Weights of a small class-conditioned image diffusion model: batches of 128.
Rows from block 6, named by matrix and row number. Each number is 50 + 12 x the weight over the matrix's rms, rounded and kept within 0 to 99. All counts start at 0.
# ada: adaLN modulation (shift, scale and gate of each sublayer stacked) (model.blocks.6.ada.weight, 768x256), inputs 104-155
ada.14:50 46 48 56 59 55 51 43 43 48 50 36 46 56 58 50 39 54 37 42 51 47 42 51 51 51 53 45 43 39 30 56 49 53 45 57 51 50 50 47 63 37 44 52 58 42 61 45 51 44 46 46
ada.15:43 53 44 50 51 38 62 52 48 63 55 41 59 55 49 51 48 40 51 56 49 45 51 49 52 59 50 57 40 67 57 49 45 40 45 57 49 50 20 38 59 54 60 56 38 49 51 49 50 64 36 62
ada.16:58 55 41 40 52 42 53 60 50 49 53 50 50 58 57 53 46 53 58 41 47 52 54 47 51 51 50 45 66 47 63 46 45 54 42 64 47 47 41 68 47 65 47 50 42 35 51 48 47 44 63 57
ada.17:52 48 50 52 48 48 51 50 51 55 52 44 59 55 56 53 52 48 57 42 52 47 46 52 50 53 52 59 55 45 49 47 59 44 46 54 52 51 55 48 53 47 51 41 55 42 53 51 52 51 55 55
ada.18:55 51 39 53 51 52 55 58 47 52 49 55 48 60 36 51 36 48 61 46 49 46 53 49 50 50 49 57 46 60 54 54 44 49 60 51 49 49 48 65 39 49 60 55 39 63 46 52 49 52 43 60
ada.19:46 40 52 33 58 47 62 39 50 57 56 45 57 46 55 59 47 52 44 57 52 49 51 52 53 40 52 48 53 55 55 54 56 46 44 62 53 53 40 38 49 53 41 58 42 37 36 50 53 54 46 40
ada.20:38 47 56 47 60 42 52 42 51 51 55 40 63 52 60 58 61 44 54 45 52 58 40 52 48 45 52 56 68 51 48 41 31 52 46 54 53 52 50 53 69 38 55 45 53 43 65 53 52 51 43 49
ada.21:52 45 42 59 34 40 56 54 46 60 44 48 49 58 66 44 46 58 49 47 48 52 46 48 54 53 48 51 46 46 32 61 60 39 44 55 48 48 37 45 51 59 56 59 46 44 52 43 47 57 48 45
ada.22:40 58 32 57 57 53 42 59 58 34 49 42 46 62 53 47 58 43 46 52 49 39 47 49 53 53 48 61 48 62 55 49 50 43 50 49 49 49 45 40 62 43 50 43 54 51 67 48 49 54 59 51
ada.23:50 60 56 57 45 53 47 63 60 39 50 51 44 62 41 61 51 48 57 47 51 50 67 51 45 56 51 55 39 64 57 51 50 55 48 50 51 51 60 57 47 55 52 56 49 52 31 52 51 70 52 58
ada.24:46 38 35 47 45 43 38 44 54 47 54 57 41 53 45 46 60 43 54 34 50 45 50 49 51 56 50 33 39 53 47 47 58 37 48 45 49 50 46 44 59 48 45 56 45 42 53 52 50 43 52 48
ada.25:40 49 44 48 48 44 46 55 39 55 43 60 59 50 42 46 34 36 57 53 49 35 57 49 51 48 50 57 61 66 52 35 48 51 44 56 49 49 47 53 50 66 48 53 48 68 41 48 49 57 54 33
ada.26:59 56 45 25 49 53 60 58 42 56 54 60 53 50 66 36 43 48 45 63 46 62 54 46 57 50 47 36 46 53 64 46 64 54 46 59 46 46 48 43 50 53 35 54 42 29 51 44 46 47 53 46
ada.27:48 53 51 51 57 51 52 49 51 50 50 56 50 47 50 51 52 53 49 51 51 48 51 52 49 52 51 55 50 53 49 50 49 54 53 52 52 52 50 54 56 52 51 51 53 51 51 50 51 51 46 44
ada.28:57 41 40 59 52 57 51 37 50 45 53 47 38 52 61 48 63 50 48 48 51 47 44 51 50 47 50 40 51 50 51 56 42 55 51 48 52 52 59 49 34 42 60 41 61 52 39 55 52 45 48 53
ada.29:57 50 48 47 28 48 55 24 47 58 51 52 46 44 43 48 50 54 46 58 56 21 53 56 44 56 55 59 45 58 49 41 34 57 59 45 56 56 77 43 37 29 46 54 58 55 55 53 56 57 53 38
ada.30:41 55 53 53 38 54 36 41 59 65 54 52 51 46 35 52 57 57 39 56 61 50 63 60 48 57 59 47 53 55 42 56 34 47 53 64 60 60 55 49 48 45 42 45 60 44 45 57 60 59 53 35
ada.31:46 52 52 51 56 41 39 58 51 45 49 50 36 62 46 50 56 45 43 56 51 48 55 52 47 45 51 48 46 48 50 58 37 53 49 46 52 52 53 51 43 53 51 43 55 52 53 55 52 36 42 49
ada.32:38 63 57 50 48 53 61 35 49 60 53 43 53 42 41 51 58 64 48 50 52 56 53 52 50 53 51 51 56 58 53 50 53 64 50 51 52 52 56 50 59 51 53 60 43 44 43 50 51 51 54 61
ada.33:43 48 36 55 52 47 35 52 47 55 50 47 60 44 38 40 51 51 54 65 51 65 40 51 53 49 51 51 54 65 50 69 86 41 37 36 51 51 31 35 64 51 45 55 52 51 67 48 50 51 46 51
ada.34:44 49 37 51 44 55 50 62 51 42 50 68 49 39 54 36 58 39 51 52 52 62 64 52 41 51 51 44 40 60 49 43 50 51 49 53 52 52 53 50 56 59 37 40 47 80 45 56 52 42 51 51
ada.35:51 47 33 45 42 39 51 48 51 48 48 53 46 41 42 60 54 47 41 38 52 36 49 51 52 45 53 43 45 54 42 42 56 43 38 51 52 51 41 49 44 44 54 58 50 53 59 49 51 40 55 51
ada.36:46 36 40 58 47 51 55 53 49 40 53 59 52 47 51 64 50 48 61 44 58 43 63 58 42 53 57 36 39 60 47 45 57 40 55 43 58 58 52 50 52 49 36 59 61 45 42 58 58 49 66 52
ada.37:47 46 46 48 58 50 52 53 45 47 45 49 43 46 55 56 37 56 44 49 47 50 45 46 57 43 48 48 56 53 45 46 51 52 46 51 47 46 43 51 56 49 55 44 47 54 57 42 47 56 57 54
ada.38:58 63 57 52 58 56 42 49 47 40 47 47 33 50 57 43 59 70 28 32 55 47 48 55 54 54 55 32 54 52 56 58 43 57 46 46 55 55 53 50 50 56 53 61 58 57 50 52 55 43 47 39
ada.39:50 52 53 44 55 48 43 52 43 53 46 50 53 35 51 43 32 62 58 56 49 53 42 49 51 48 50 58 54 49 49 50 53 47 49 55 49 49 27 55 65 52 47 45 56 53 53 46 49 60 53 55
ada.40:52 40 68 56 49 48 44 42 62 56 55 40 43 50 67 47 49 46 54 47 52 52 48 52 51 50 52 47 59 53 52 62 36 50 47 44 52 53 52 44 46 55 56 25 61 49 54 54 52 46 58 43
ada.41:45 45 58 49 49 51 40 46 51 50 45 56 50 32 52 45 50 52 49 50 50 68 51 50 47 47 50 44 42 46 51 55 55 53 55 51 50 51 45 49 56 56 46 63 44 44 54 52 50 62 59 39
ada.42:57 36 59 54 56 45 34 38 43 38 42 57 44 41 44 54 55 40 50 48 47 65 47 47 47 40 48 38 22 34 72 46 32 51 67 38 47 47 48 63 58 41 40 51 60 55 49 51 47 59 44 62
ada.43:40 51 60 54 65 53 48 55 46 56 46 42 57 54 46 53 49 44 52 64 46 63 44 46 53 51 48 58 40 54 48 52 50 51 49 48 46 46 34 42 61 49 49 38 56 59 60 45 46 59 40 61
ada.44:41 56 51 40 58 41 48 48 49 43 54 52 38 43 45 47 62 46 56 40 48 49 50 48 53 55 49 61 45 53 47 49 49 40 50 51 48 49 35 38 62 56 39 45 52 38 43 48 48 49 46 47
ada.45:54 49 46 46 35 50 42 40 49 58 51 67 39 38 60 50 59 49 60 56 52 68 44 53 49 55 50 65 38 49 42 63 56 44 61 45 52 53 62 62 47 48 42 71 62 54 55 55 52 49 56 44
ada.46:57 53 48 40 61 48 37 47 35 48 43 58 54 38 52 55 50 51 43 44 49 55 55 49 51 40 49 55 63 28 56 27 44 57 51 48 50 49 49 60 61 49 52 40 53 42 50 44 49 48 51 44
ada.47:53 42 37 47 50 53 59 37 37 57 49 61 66 49 33 48 41 56 55 56 49 48 57 50 47 44 49 47 49 45 48 50 41 38 61 65 50 49 54 61 50 50 54 50 46 52 47 50 50 45 54 53
ada.48:40 47 59 47 54 45 48 46 53 47 42 48 38 42 40 46 48 43 54 58 48 72 36 49 45 47 48 49 51 50 60 55 52 60 62 38 48 48 48 62 60 43 61 59 55 51 50 51 49 49 49 53
ada.49:51 52 51 46 56 52 50 47 51 57 46 49 45 50 44 52 54 44 39 55 49 56 50 48 51 49 49 50 59 45 52 46 43 56 41 51 48 49 39 48 58 52 55 54 50 45 59 47 48 58 57 51
ada.50:60 51 46 51 50 57 65 61 53 60 64 58 72 54 34 60 52 51 56 60 59 28 57 59 46 50 57 65 46 61 49 51 42 61 62 50 59 59 46 55 36 67 62 51 45 55 52 61 59 55 27 52
ada.51:55 49 54 51 59 46 44 52 52 53 54 46 49 54 50 52 52 44 58 47 51 55 52 52 48 51 51 46 49 55 52 51 55 45 51 46 52 51 56 49 44 53 50 48 52 52 42 54 52 51 54 42
ada.52:60 55 45 52 55 53 58 62 52 48 58 63 50 56 52 62 54 52 51 39 50 38 52 49 53 49 49 63 49 60 47 52 49 47 44 45 49 50 51 68 56 61 39 45 43 47 48 53 49 42 37 42
ada.53:45 48 42 50 56 55 55 51 50 43 43 54 47 32 55 47 51 45 53 60 53 65 42 52 48 49 52 59 49 62 58 53 53 57 45 51 52 53 36 50 62 43 62 44 56 60 42 51 52 57 45 45
ada.54:63 63 45 50 40 57 55 61 49 68 56 55 60 56 49 57 41 48 57 51 52 37 51 53 52 53 51 49 43 36 43 46 59 53 56 50 52 51 63 56 48 55 46 28 64 56 41 55 52 66 51 57
ada.55:42 56 48 60 50 52 53 59 53 65 56 55 46 54 40 53 70 66 58 54 53 41 51 54 49 57 56 57 67 59 49 56 52 62 53 54 54 54 56 59 58 54 42 38 48 46 51 50 54 51 46 42
ada.56:49 52 50 53 61 47 58 54 56 37 46 54 45 40 52 39 53 69 62 34 53 73 58 53 49 45 54 62 63 47 60 45 47 54 59 60 54 54 58 54 56 60 60 54 49 51 51 52 53 32 49 70
ada.57:69 61 41 62 49 61 56 38 58 45 58 51 46 55 71 50 60 77 60 47 67 53 54 67 36 59 66 58 38 56 56 58 60 54 56 58 68 68 54 62 42 49 44 65 72 44 55 65 67 38 34 48
ada.58:58 47 56 61 65 49 58 59 56 47 49 50 48 62 59 57 55 59 50 42 58 50 57 58 51 50 57 57 48 44 53 51 56 46 58 52 58 58 40 56 54 48 46 64 58 34 48 56 57 61 54 76
ada.59:53 50 56 52 57 47 33 62 45 50 41 37 44 44 57 38 37 44 53 48 50 53 49 50 52 46 50 35 42 45 43 59 51 44 48 50 50 50 58 39 43 53 44 40 45 53 39 46 50 48 67 58
ada.60:36 53 51 56 58 48 35 41 53 46 43 56 46 41 55 35 54 58 55 51 49 59 45 50 53 40 51 45 44 54 46 54 59 47 53 52 50 50 69 57 52 56 60 45 43 70 48 47 50 60 59 51
ada.61:50 53 50 54 36 54 51 47 53 36 51 54 35 52 44 49 49 53 35 41 50 50 54 51 48 54 49 47 41 40 53 67 42 47 43 55 51 51 57 61 50 47 46 60 43 50 54 55 51 29 57 58
ada.62:38 49 41 51 48 47 51 61 48 31 48 59 61 49 46 49 39 50 43 51 47 52 45 47 47 49 46 67 59 59 41 41 49 38 37 49 47 47 50 65 69 53 70 49 43 64 47 50 47 33 49 51
ada.63:58 47 43 49 60 46 45 45 42 50 55 53 59 44 50 50 60 51 62 48 50 53 53 50 52 55 50 56 70 53 56 43 45 41 41 53 51 50 37 51 37 51 49 45 41 51 42 51 51 45 54 47
ada.64:54 49 54 47 50 51 52 49 52 56 52 44 45 54 53 52 50 54 54 47 48 52 51 48 56 48 49 49 52 48 53 52 47 47 45 49 48 48 53 48 47 48 50 49 49 44 49 46 49 51 53 63
ada.65:40 55 58 52 55 48 41 53 51 50 48 46 40 60 50 51 46 45 60 51 48 51 48 48 46 49 49 50 63 52 63 43 36 60 56 49 48 48 72 63 53 42 56 45 48 59 47 49 48 55 50 45
ada.66:52 52 52 46 65 55 61 45 49 50 47 51 54 56 48 52 53 42 63 47 49 49 55 48 47 55 49 55 47 50 41 53 45 48 48 60 49 48 53 54 59 50 43 44 49 51 50 45 48 55 52 46
ada.67:39 35 46 41 39 39 50 48 49 60 38 42 40 51 59 43 28 46 66 36 23 47 28 23 79 32 26 51 42 39 55 37 56 29 35 47 22 22 48 45 50 32 48 56 34 37 57 24 22 58 43 62
ada.68:53 43 53 28 47 36 52 50 48 53 52 48 45 61 61 55 30 56 57 50 41 45 49 41 58 36 43 57 44 55 70 40 51 49 48 45 41 41 48 31 38 48 46 49 48 39 56 40 42 55 56 45
ada.69:56 59 42 49 52 40 31 42 46 47 42 62 41 42 45 38 61 40 32 47 53 49 48 52 49 44 52 55 48 46 35 50 44 53 52 50 53 52 52 52 55 46 40 52 47 57 44 54 52 49 57 49
ada.70:53 53 50 53 65 50 49 46 47 59 48 46 48 65 50 54 60 53 48 46 50 47 52 51 51 50 50 41 45 47 37 55 50 60 57 41 51 50 61 46 63 52 51 43 51 37 46 48 50 36 61 47
ada.71:51 49 47 41 37 51 50 50 49 49 50 48 43 45 40 53 40 45 38 42 52 41 47 52 48 56 52 46 46 51 42 54 45 53 47 64 51 52 46 61 46 59 53 54 57 51 43 54 51 56 65 43
ada.72:50 48 44 60 43 44 50 49 46 54 44 44 44 60 57 47 57 44 46 53 55 41 48 56 46 57 55 44 34 53 44 51 56 58 44 55 55 55 60 42 47 53 54 39 61 52 58 52 55 66 54 46
ada.73:48 52 48 48 51 46 55 49 49 49 47 50 46 46 53 50 50 56 49 52 50 50 49 50 50 50 50 54 46 54 53 51 53 52 51 48 49 50 45 53 58 51 52 48 52 52 51 49 49 51 45 50
ada.74:51 50 48 66 41 51 37 74 59 60 45 43 63 59 55 53 59 36 70 34 53 51 49 53 50 50 54 72 52 42 46 38 54 44 46 56 53 53 58 60 52 56 43 54 60 59 59 56 53 49 53 42
ada.75:55 51 51 54 47 53 47 51 52 50 54 50 53 55 50 52 54 50 55 49 52 51 52 52 45 52 52 50 45 49 49 53 51 48 54 48 52 52 52 51 48 50 44 54 50 50 45 55 53 52 53 55
ada.76:39 57 42 52 48 50 29 72 55 49 61 45 55 71 46 58 54 49 58 44 56 39 48 56 51 61 56 54 53 51 30 53 62 47 53 52 56 56 62 51 41 60 36 50 68 50 57 57 56 63 44 38
ada.77:29 57 41 59 49 54 27 59 56 27 52 46 58 66 57 45 58 48 40 45 49 46 53 49 50 49 50 51 46 39 54 47 52 41 50 53 49 49 48 56 53 50 49 45 50 48 60 54 49 27 46 45
ada.78:58 49 42 53 53 54 50 45 50 54 52 47 53 47 49 49 45 58 48 46 52 47 42 52 49 48 50 40 51 44 44 57 59 45 45 42 51 51 54 45 52 49 56 48 53 47 49 50 52 44 59 60
ada.79:52 43 54 45 64 53 33 51 45 56 54 54 66 51 42 68 39 50 52 42 51 57 49 51 49 59 52 42 33 52 41 47 50 42 53 55 51 52 54 51 43 51 38 58 45 56 46 51 52 51 45 46
ada.80:49 60 48 56 51 51 63 40 57 56 47 41 30 49 54 44 59 60 47 65 51 57 51 51 47 56 52 23 38 42 62 57 53 54 55 32 52 52 63 60 41 35 59 41 66 48 49 52 51 51 61 53
ada.81:58 47 57 54 51 62 49 44 50 63 54 54 56 44 36 54 44 55 65 51 54 49 49 54 47 57 54 51 52 70 65 51 53 41 47 64 54 54 49 49 50 44 45 42 54 59 60 49 55 61 38 49
ada.82:51 50 47 36 49 56 37 45 47 50 53 49 63 51 55 51 52 47 36 60 50 62 50 50 50 53 50 47 37 34 46 48 42 52 48 51 50 50 43 54 49 46 52 37 48 43 55 52 50 38 43 51
ada.83:52 49 42 44 47 40 44 56 44 35 52 43 46 54 51 58 53 59 56 46 49 41 54 49 50 43 51 48 58 57 47 57 69 47 55 36 49 50 52 46 54 57 50 43 44 44 55 47 50 41 46 34
ada.84:44 44 35 51 46 37 55 58 45 57 45 48 64 49 52 50 44 37 57 53 50 41 38 50 47 51 48 56 56 59 46 44 55 40 46 47 50 50 50 44 55 53 79 44 40 47 62 48 49 50 32 54
ada.85:52 49 48 49 46 48 50 46 46 54 49 48 50 50 51 48 50 49 51 50 48 50 50 48 54 49 48 47 45 52 49 49 51 43 46 49 48 48 45 44 47 46 48 51 50 50 50 48 48 48 54 53
ada.86:47 50 49 50 53 58 38 58 56 41 50 59 40 54 49 58 45 61 48 42 48 51 53 48 49 52 49 46 40 45 38 53 48 54 56 46 48 48 50 55 60 52 33 56 55 42 51 52 49 47 50 50
ada.87:61 53 55 43 51 45 49 51 43 61 50 46 57 42 42 49 50 47 46 50 49 40 55 48 50 45 50 43 64 43 62 44 56 53 47 52 49 49 36 46 55 51 51 43 49 46 57 46 49 57 48 53
ada.88:52 49 49 53 58 49 59 54 55 50 52 53 44 58 41 45 56 58 51 43 49 43 41 49 50 48 48 55 55 54 64 50 48 41 44 45 49 50 34 50 55 42 62 45 52 54 56 52 49 45 49 69
ada.89:38 50 58 49 56 50 47 44 55 53 49 45 46 55 60 48 57 47 43 56 47 49 47 47 51 45 49 43 48 58 48 60 37 52 48 51 47 47 62 56 51 55 65 49 42 52 43 50 47 42 52 51
ada.90:41 50 46 47 51 44 41 47 56 51 51 43 44 45 73 49 67 38 44 63 50 57 37 49 52 48 50 41 45 59 47 52 53 61 48 40 50 50 33 46 57 47 43 59 45 47 57 54 50 51 58 53
ada.91:38 48 55 58 54 69 53 54 46 46 55 51 70 46 57 49 56 50 48 50 50 41 37 50 49 48 49 55 55 55 35 62 50 60 49 49 50 50 52 50 51 50 47 58 36 49 56 51 50 36 54 57
ada.92:51 54 40 48 47 53 45 51 51 54 54 50 47 37 50 50 63 42 43 61 50 35 48 51 47 60 49 30 35 51 43 50 52 47 47 62 50 51 48 59 55 57 39 52 45 52 43 55 50 45 58 43
ada.93:53 50 46 59 56 54 53 56 50 45 50 42 47 53 48 46 44 65 50 63 51 42 49 51 48 56 51 46 54 54 43 57 62 41 55 44 51 51 41 45 46 47 45 32 55 46 57 48 51 48 62 56
ada.94:35 63 35 58 43 53 59 54 42 45 50 63 52 45 52 46 43 50 33 51 52 42 52 53 47 56 51 63 39 45 56 48 43 37 45 63 53 53 42 60 62 57 58 60 46 52 42 58 52 38 35 66
ada.95:48 50 34 46 59 50 42 51 44 47 57 48 59 50 50 51 57 45 61 47 51 40 52 51 48 51 51 56 49 61 48 51 50 51 66 48 51 51 59 55 36 46 30 59 39 46 50 53 52 59 49 49
ada.96:52 47 55 38 49 40 30 44 47 49 39 54 42 40 47 43 58 38 41 63 48 62 48 48 54 42 48 37 59 45 45 39 44 60 45 28 48 48 51 46 61 52 50 61 60 47 40 44 48 65 59 37
ada.97:50 53 35 48 60 54 56 47 53 49 50 58 52 59 36 53 38 57 35 49 50 66 51 50 51 47 49 52 71 53 54 39 38 58 47 52 50 50 48 53 56 59 68 43 50 50 47 52 50 55 49 69
ada.98:45 59 62 37 56 45 42 42 39 47 39 59 32 39 63 33 52 61 35 52 35 75 47 35 67 41 35 44 44 23 64 61 55 59 46 36 35 35 38 54 71 42 45 52 62 37 56 36 35 45 60 46
ada.99:55 50 55 48 49 50 51 50 45 51 53 49 52 53 49 52 51 47 48 48 50 52 51 50 50 49 51 47 51 50 53 54 55 49 49 47 50 50 60 48 44 45 51 50 45 50 47 50 50 54 50 46
ada.100:36 45 51 47 68 46 38 51 53 50 48 57 61 47 50 43 42 54 48 47 53 58 51 53 52 45 54 48 49 51 47 58 71 35 51 62 53 54 29 46 46 63 64 59 37 39 55 50 53 48 47 46
ada.101:38 37 59 50 54 56 54 38 53 51 39 42 44 35 39 46 48 39 63 47 37 63 32 36 53 39 37 53 33 47 52 40 48 49 39 56 36 36 47 34 40 30 66 46 56 52 59 37 36 60 54 68
ada.102:48 45 41 43 51 44 37 41 45 45 52 51 38 38 47 50 54 58 45 51 48 65 43 48 50 46 49 47 69 45 80 55 47 49 45 54 48 48 49 48 59 53 29 43 29 42 54 50 49 39 49 52
ada.103:52 49 49 47 42 55 51 38 42 42 48 49 48 51 55 49 52 47 43 57 51 58 58 51 48 56 51 47 40 47 35 48 49 53 51 51 51 51 60 58 45 43 43 47 59 50 53 47 51 47 55 36
ada.104:54 57 65 57 44 66 59 54 62 44 63 45 46 58 67 59 45 52 49 48 63 42 52 64 40 58 61 55 39 51 45 61 48 43 58 63 63 63 34 53 36 56 31 54 63 54 29 61 63 71 57 46
ada.105:70 51 53 38 45 42 61 61 49 52 54 51 53 60 59 56 34 43 54 41 47 21 41 46 57 49 47 58 45 49 47 39 46 46 50 52 46 47 48 37 40 50 57 57 44 37 53 45 47 60 61 67
ada.106:52 52 42 46 55 50 47 44 50 33 44 52 49 44 36 44 51 45 64 47 51 63 50 51 51 53 50 45 47 60 40 43 61 47 28 62 51 51 26 51 63 53 63 42 56 43 45 47 51 32 49 47
ada.107:40 52 34 47 42 40 36 45 43 32 45 57 47 54 41 50 51 49 44 56 44 45 50 44 56 42 43 62 54 63 41 46 45 50 61 52 44 43 52 60 49 59 43 55 55 65 52 44 43 60 32 31
ada.108:54 46 37 53 42 42 63 37 51 69 59 72 51 61 54 43 60 50 62 53 55 42 54 54 46 54 55 43 29 66 54 52 52 51 60 34 54 55 47 56 53 49 44 32 51 57 44 58 55 43 46 58
ada.109:54 48 55 50 43 35 46 53 53 53 46 47 55 39 36 35 56 42 41 48 48 55 44 47 52 51 48 44 58 29 44 46 53 47 33 47 48 48 38 39 49 50 71 41 42 55 46 49 48 43 43 64
ada.110:59 50 60 47 47 55 54 52 52 63 49 51 45 47 42 56 47 58 52 41 52 46 59 52 52 58 52 50 47 60 54 51 50 49 46 49 52 52 56 42 54 54 43 50 51 52 48 50 52 51 55 60
ada.111:61 56 62 60 57 68 53 58 54 52 60 48 64 54 31 58 55 41 47 48 63 38 70 63 25 64 59 46 44 53 49 65 37 65 65 56 63 63 59 65 48 65 50 40 44 76 35 66 63 34 34 58
ada.112:37 35 60 53 50 45 45 41 48 41 36 38 34 43 40 35 43 53 42 52 41 52 39 40 55 45 43 30 51 50 45 51 63 40 33 52 40 40 37 36 53 51 61 53 48 57 64 36 40 42 44 59
ada.113:61 55 57 39 38 55 55 29 47 67 49 54 35 46 44 50 47 54 41 75 55 48 61 54 55 47 54 59 48 61 50 54 27 69 47 44 55 55 57 48 42 43 46 50 60 54 37 50 55 70 57 51
ada.114:55 42 36 40 58 43 63 41 41 52 47 53 53 49 49 48 44 64 57 53 47 59 50 47 55 39 45 30 54 44 44 38 52 48 42 36 47 46 44 45 54 55 67 44 46 48 54 45 46 38 54 51
ada.348:48 57 53 58 53 40 59 50 62 38 50 43 45 61 53 49 39 47 29 41 50 60 51 49 49 61 51 43 57 51 33 38 66 40 45 63 50 49 42 65 61 52 49 57 48 60 58 53 50 58 51 51
ada.349:42 56 44 36 53 51 47 46 56 26 52 51 56 57 75 49 33 53 62 44 49 52 48 49 48 53 50 44 62 58 42 47 60 50 52 52 49 49 57 62 49 40 41 56 61 64 30 48 50 59 45 46
ada.350:38 38 41 47 45 41 39 46 46 43 39 47 22 49 72 35 61 44 48 42 37 51 39 38 67 49 38 46 46 61 43 56 50 47 47 51 38 38 39 44 58 43 64 56 39 47 71 35 38 49 37 38
ada.351:54 60 63 53 34 61 57 53 49 46 56 57 63 57 51 43 46 48 49 67 52 51 47 51 52 47 54 64 64 46 56 61 52 62 66 43 52 51 62 48 48 44 69 60 40 52 74 58 51 69 44 49
ada.352:64 54 50 32 13 38 57 52 45 69 52 50 44 39 76 45 50 48 42 61 45 53 41 45 54 41 44 34 57 56 65 44 56 60 46 54 45 44 44 30 29 30 32 63 60 40 56 43 45 46 79 40
ada.353:56 50 34 48 60 55 37 56 59 52 42 46 40 48 59 40 60 50 50 68 61 51 48 61 27 68 60 81 57 45 65 76 52 50 53 72 60 61 63 63 59 45 52 31 25 37 54 56 60 59 46 39
ada.354:50 47 47 40 43 54 55 47 44 51 53 38 80 44 44 68 38 51 58 39 56 45 58 55 38 58 56 45 35 58 41 51 57 39 51 58 55 55 60 49 52 45 45 46 50 50 71 56 55 49 51 58
ada.355:59 55 52 64 58 55 41 61 76 57 66 47 50 62 43 58 63 43 45 55 60 44 62 59 46 59 58 47 42 65 52 62 45 58 60 42 58 59 51 47 50 58 47 53 51 61 52 67 58 52 34 45
ada.356:49 63 57 61 60 58 58 49 68 40 67 49 56 57 61 49 87 42 56 46 69 34 57 69 38 67 68 62 48 46 39 65 46 58 63 54 69 69 48 71 51 57 59 53 68 71 62 74 70 48 51 57
ada.357:50 40 39 48 55 38 44 61 52 34 42 39 54 33 41 44 49 61 53 60 51 63 50 50 52 35 52 60 29 48 38 44 41 33 60 54 50 51 51 52 47 44 57 49 33 49 47 50 50 41 53 57
ada.358:65 33 56 51 37 33 60 38 38 51 42 43 68 47 38 50 46 47 53 54 40 59 48 41 52 37 41 52 54 45 64 34 40 36 32 56 40 40 42 42 44 56 47 48 32 55 47 41 40 31 33 49
ada.359:52 47 42 54 62 51 58 55 58 45 52 48 43 48 63 46 45 49 56 44 51 47 52 51 46 47 50 51 49 51 53 59 47 51 49 41 51 50 49 41 50 64 54 53 45 58 49 53 52 49 43 41
ada.360:38 38 20 57 54 64 42 72 42 60 54 44 60 53 83 50 69 52 85 31 48 40 54 49 48 53 50 48 32 61 24 59 58 47 64 53 48 49 69 43 36 76 45 29 52 67 51 54 48 39 34 51
ada.361:42 47 55 57 47 52 35 59 48 61 42 54 50 41 41 51 34 65 43 62 47 54 53 48 68 47 47 58 61 54 45 47 57 48 42 49 47 47 55 53 47 49 38 57 51 53 57 43 47 42 65 61
ada.362:50 41 78 70 60 54 60 62 59 70 58 65 59 48 57 57 47 45 73 27 63 44 55 63 35 59 63 29 34 47 46 53 68 50 66 40 63 63 62 43 33 66 43 32 46 54 33 63 63 63 53 44
ada.363:63 43 45 67 67 65 50 56 68 46 47 48 42 43 57 47 39 60 28 55 61 41 65 62 38 67 61 62 49 33 35 56 43 57 68 59 62 61 34 55 64 55 60 53 58 50 58 65 61 56 44 54
ada.364:28 41 50 47 48 44 40 32 41 51 34 63 36 38 63 37 35 60 37 58 33 42 31 33 58 49 31 67 49 50 48 42 49 33 49 61 33 33 55 60 61 38 50 47 43 44 41 31 33 55 58 53
ada.365:48 39 47 53 58 43 38 41 36 32 37 60 59 38 53 42 29 52 42 54 37 40 42 37 63 31 36 49 51 39 79 34 56 42 47 38 36 37 69 38 48 45 58 42 34 54 63 38 36 45 42 52
ada.366:55 53 69 46 54 56 48 55 57 50 60 54 58 55 51 57 53 56 66 32 59 50 54 60 34 61 57 74 41 60 48 63 57 57 53 39 59 59 41 54 52 43 54 56 50 62 59 55 59 50 47 45
ada.367:40 62 45 40 47 41 44 47 49 50 52 44 43 50 45 43 67 53 50 56 50 22 52 50 52 51 52 41 62 59 52 61 52 54 48 51 50 49 44 26 46 46 28 43 55 19 53 48 50 61 52 39
ada.368:53 55 32 65 50 54 62 57 68 73 60 57 53 70 33 53 53 57 51 69 58 28 82 59 36 63 60 50 31 50 50 47 65 65 58 54 58 58 55 54 41 65 66 63 34 52 56 69 58 45 17 35
ada.369:56 49 36 46 37 53 43 49 48 55 43 31 34 62 57 45 43 63 33 52 42 38 46 40 71 43 42 37 38 41 49 47 54 39 36 55 41 42 64 35 46 63 74 63 54 24 52 38 41 45 53 47
ada.370:69 52 57 63 47 56 63 53 58 57 58 55 64 57 31 59 68 43 46 50 61 56 65 62 29 52 61 46 41 50 42 41 46 56 56 50 61 62 34 64 38 55 50 63 65 42 62 68 61 59 45 46
ada.371:47 54 53 46 56 49 44 71 63 60 62 45 38 69 42 69 66 35 68 60 72 41 61 71 25 63 72 41 50 70 61 75 51 63 71 53 71 73 40 44 26 64 39 65 38 50 47 78 72 52 52 39
ada.372:50 57 47 50 48 51 42 59 50 51 52 49 52 54 46 51 46 44 53 46 52 45 44 52 47 53 47 51 51 50 56 44 59 51 52 51 51 51 63 55 49 58 51 48 46 60 51 52 51 51 46 51
ada.373:61 49 51 53 52 53 51 50 57 53 57 56 60 45 46 58 59 46 38 47 57 46 57 57 64 55 56 47 45 52 49 45 39 58 53 51 57 58 47 48 47 49 46 52 55 50 47 61 57 47 53 56
ada.374:46 45 60 47 49 50 59 44 48 51 61 43 41 43 54 44 55 58 51 63 51 42 51 50 53 42 52 61 53 45 63 45 53 53 56 56 50 50 45 75 51 43 42 36 49 50 42 55 52 73 51 46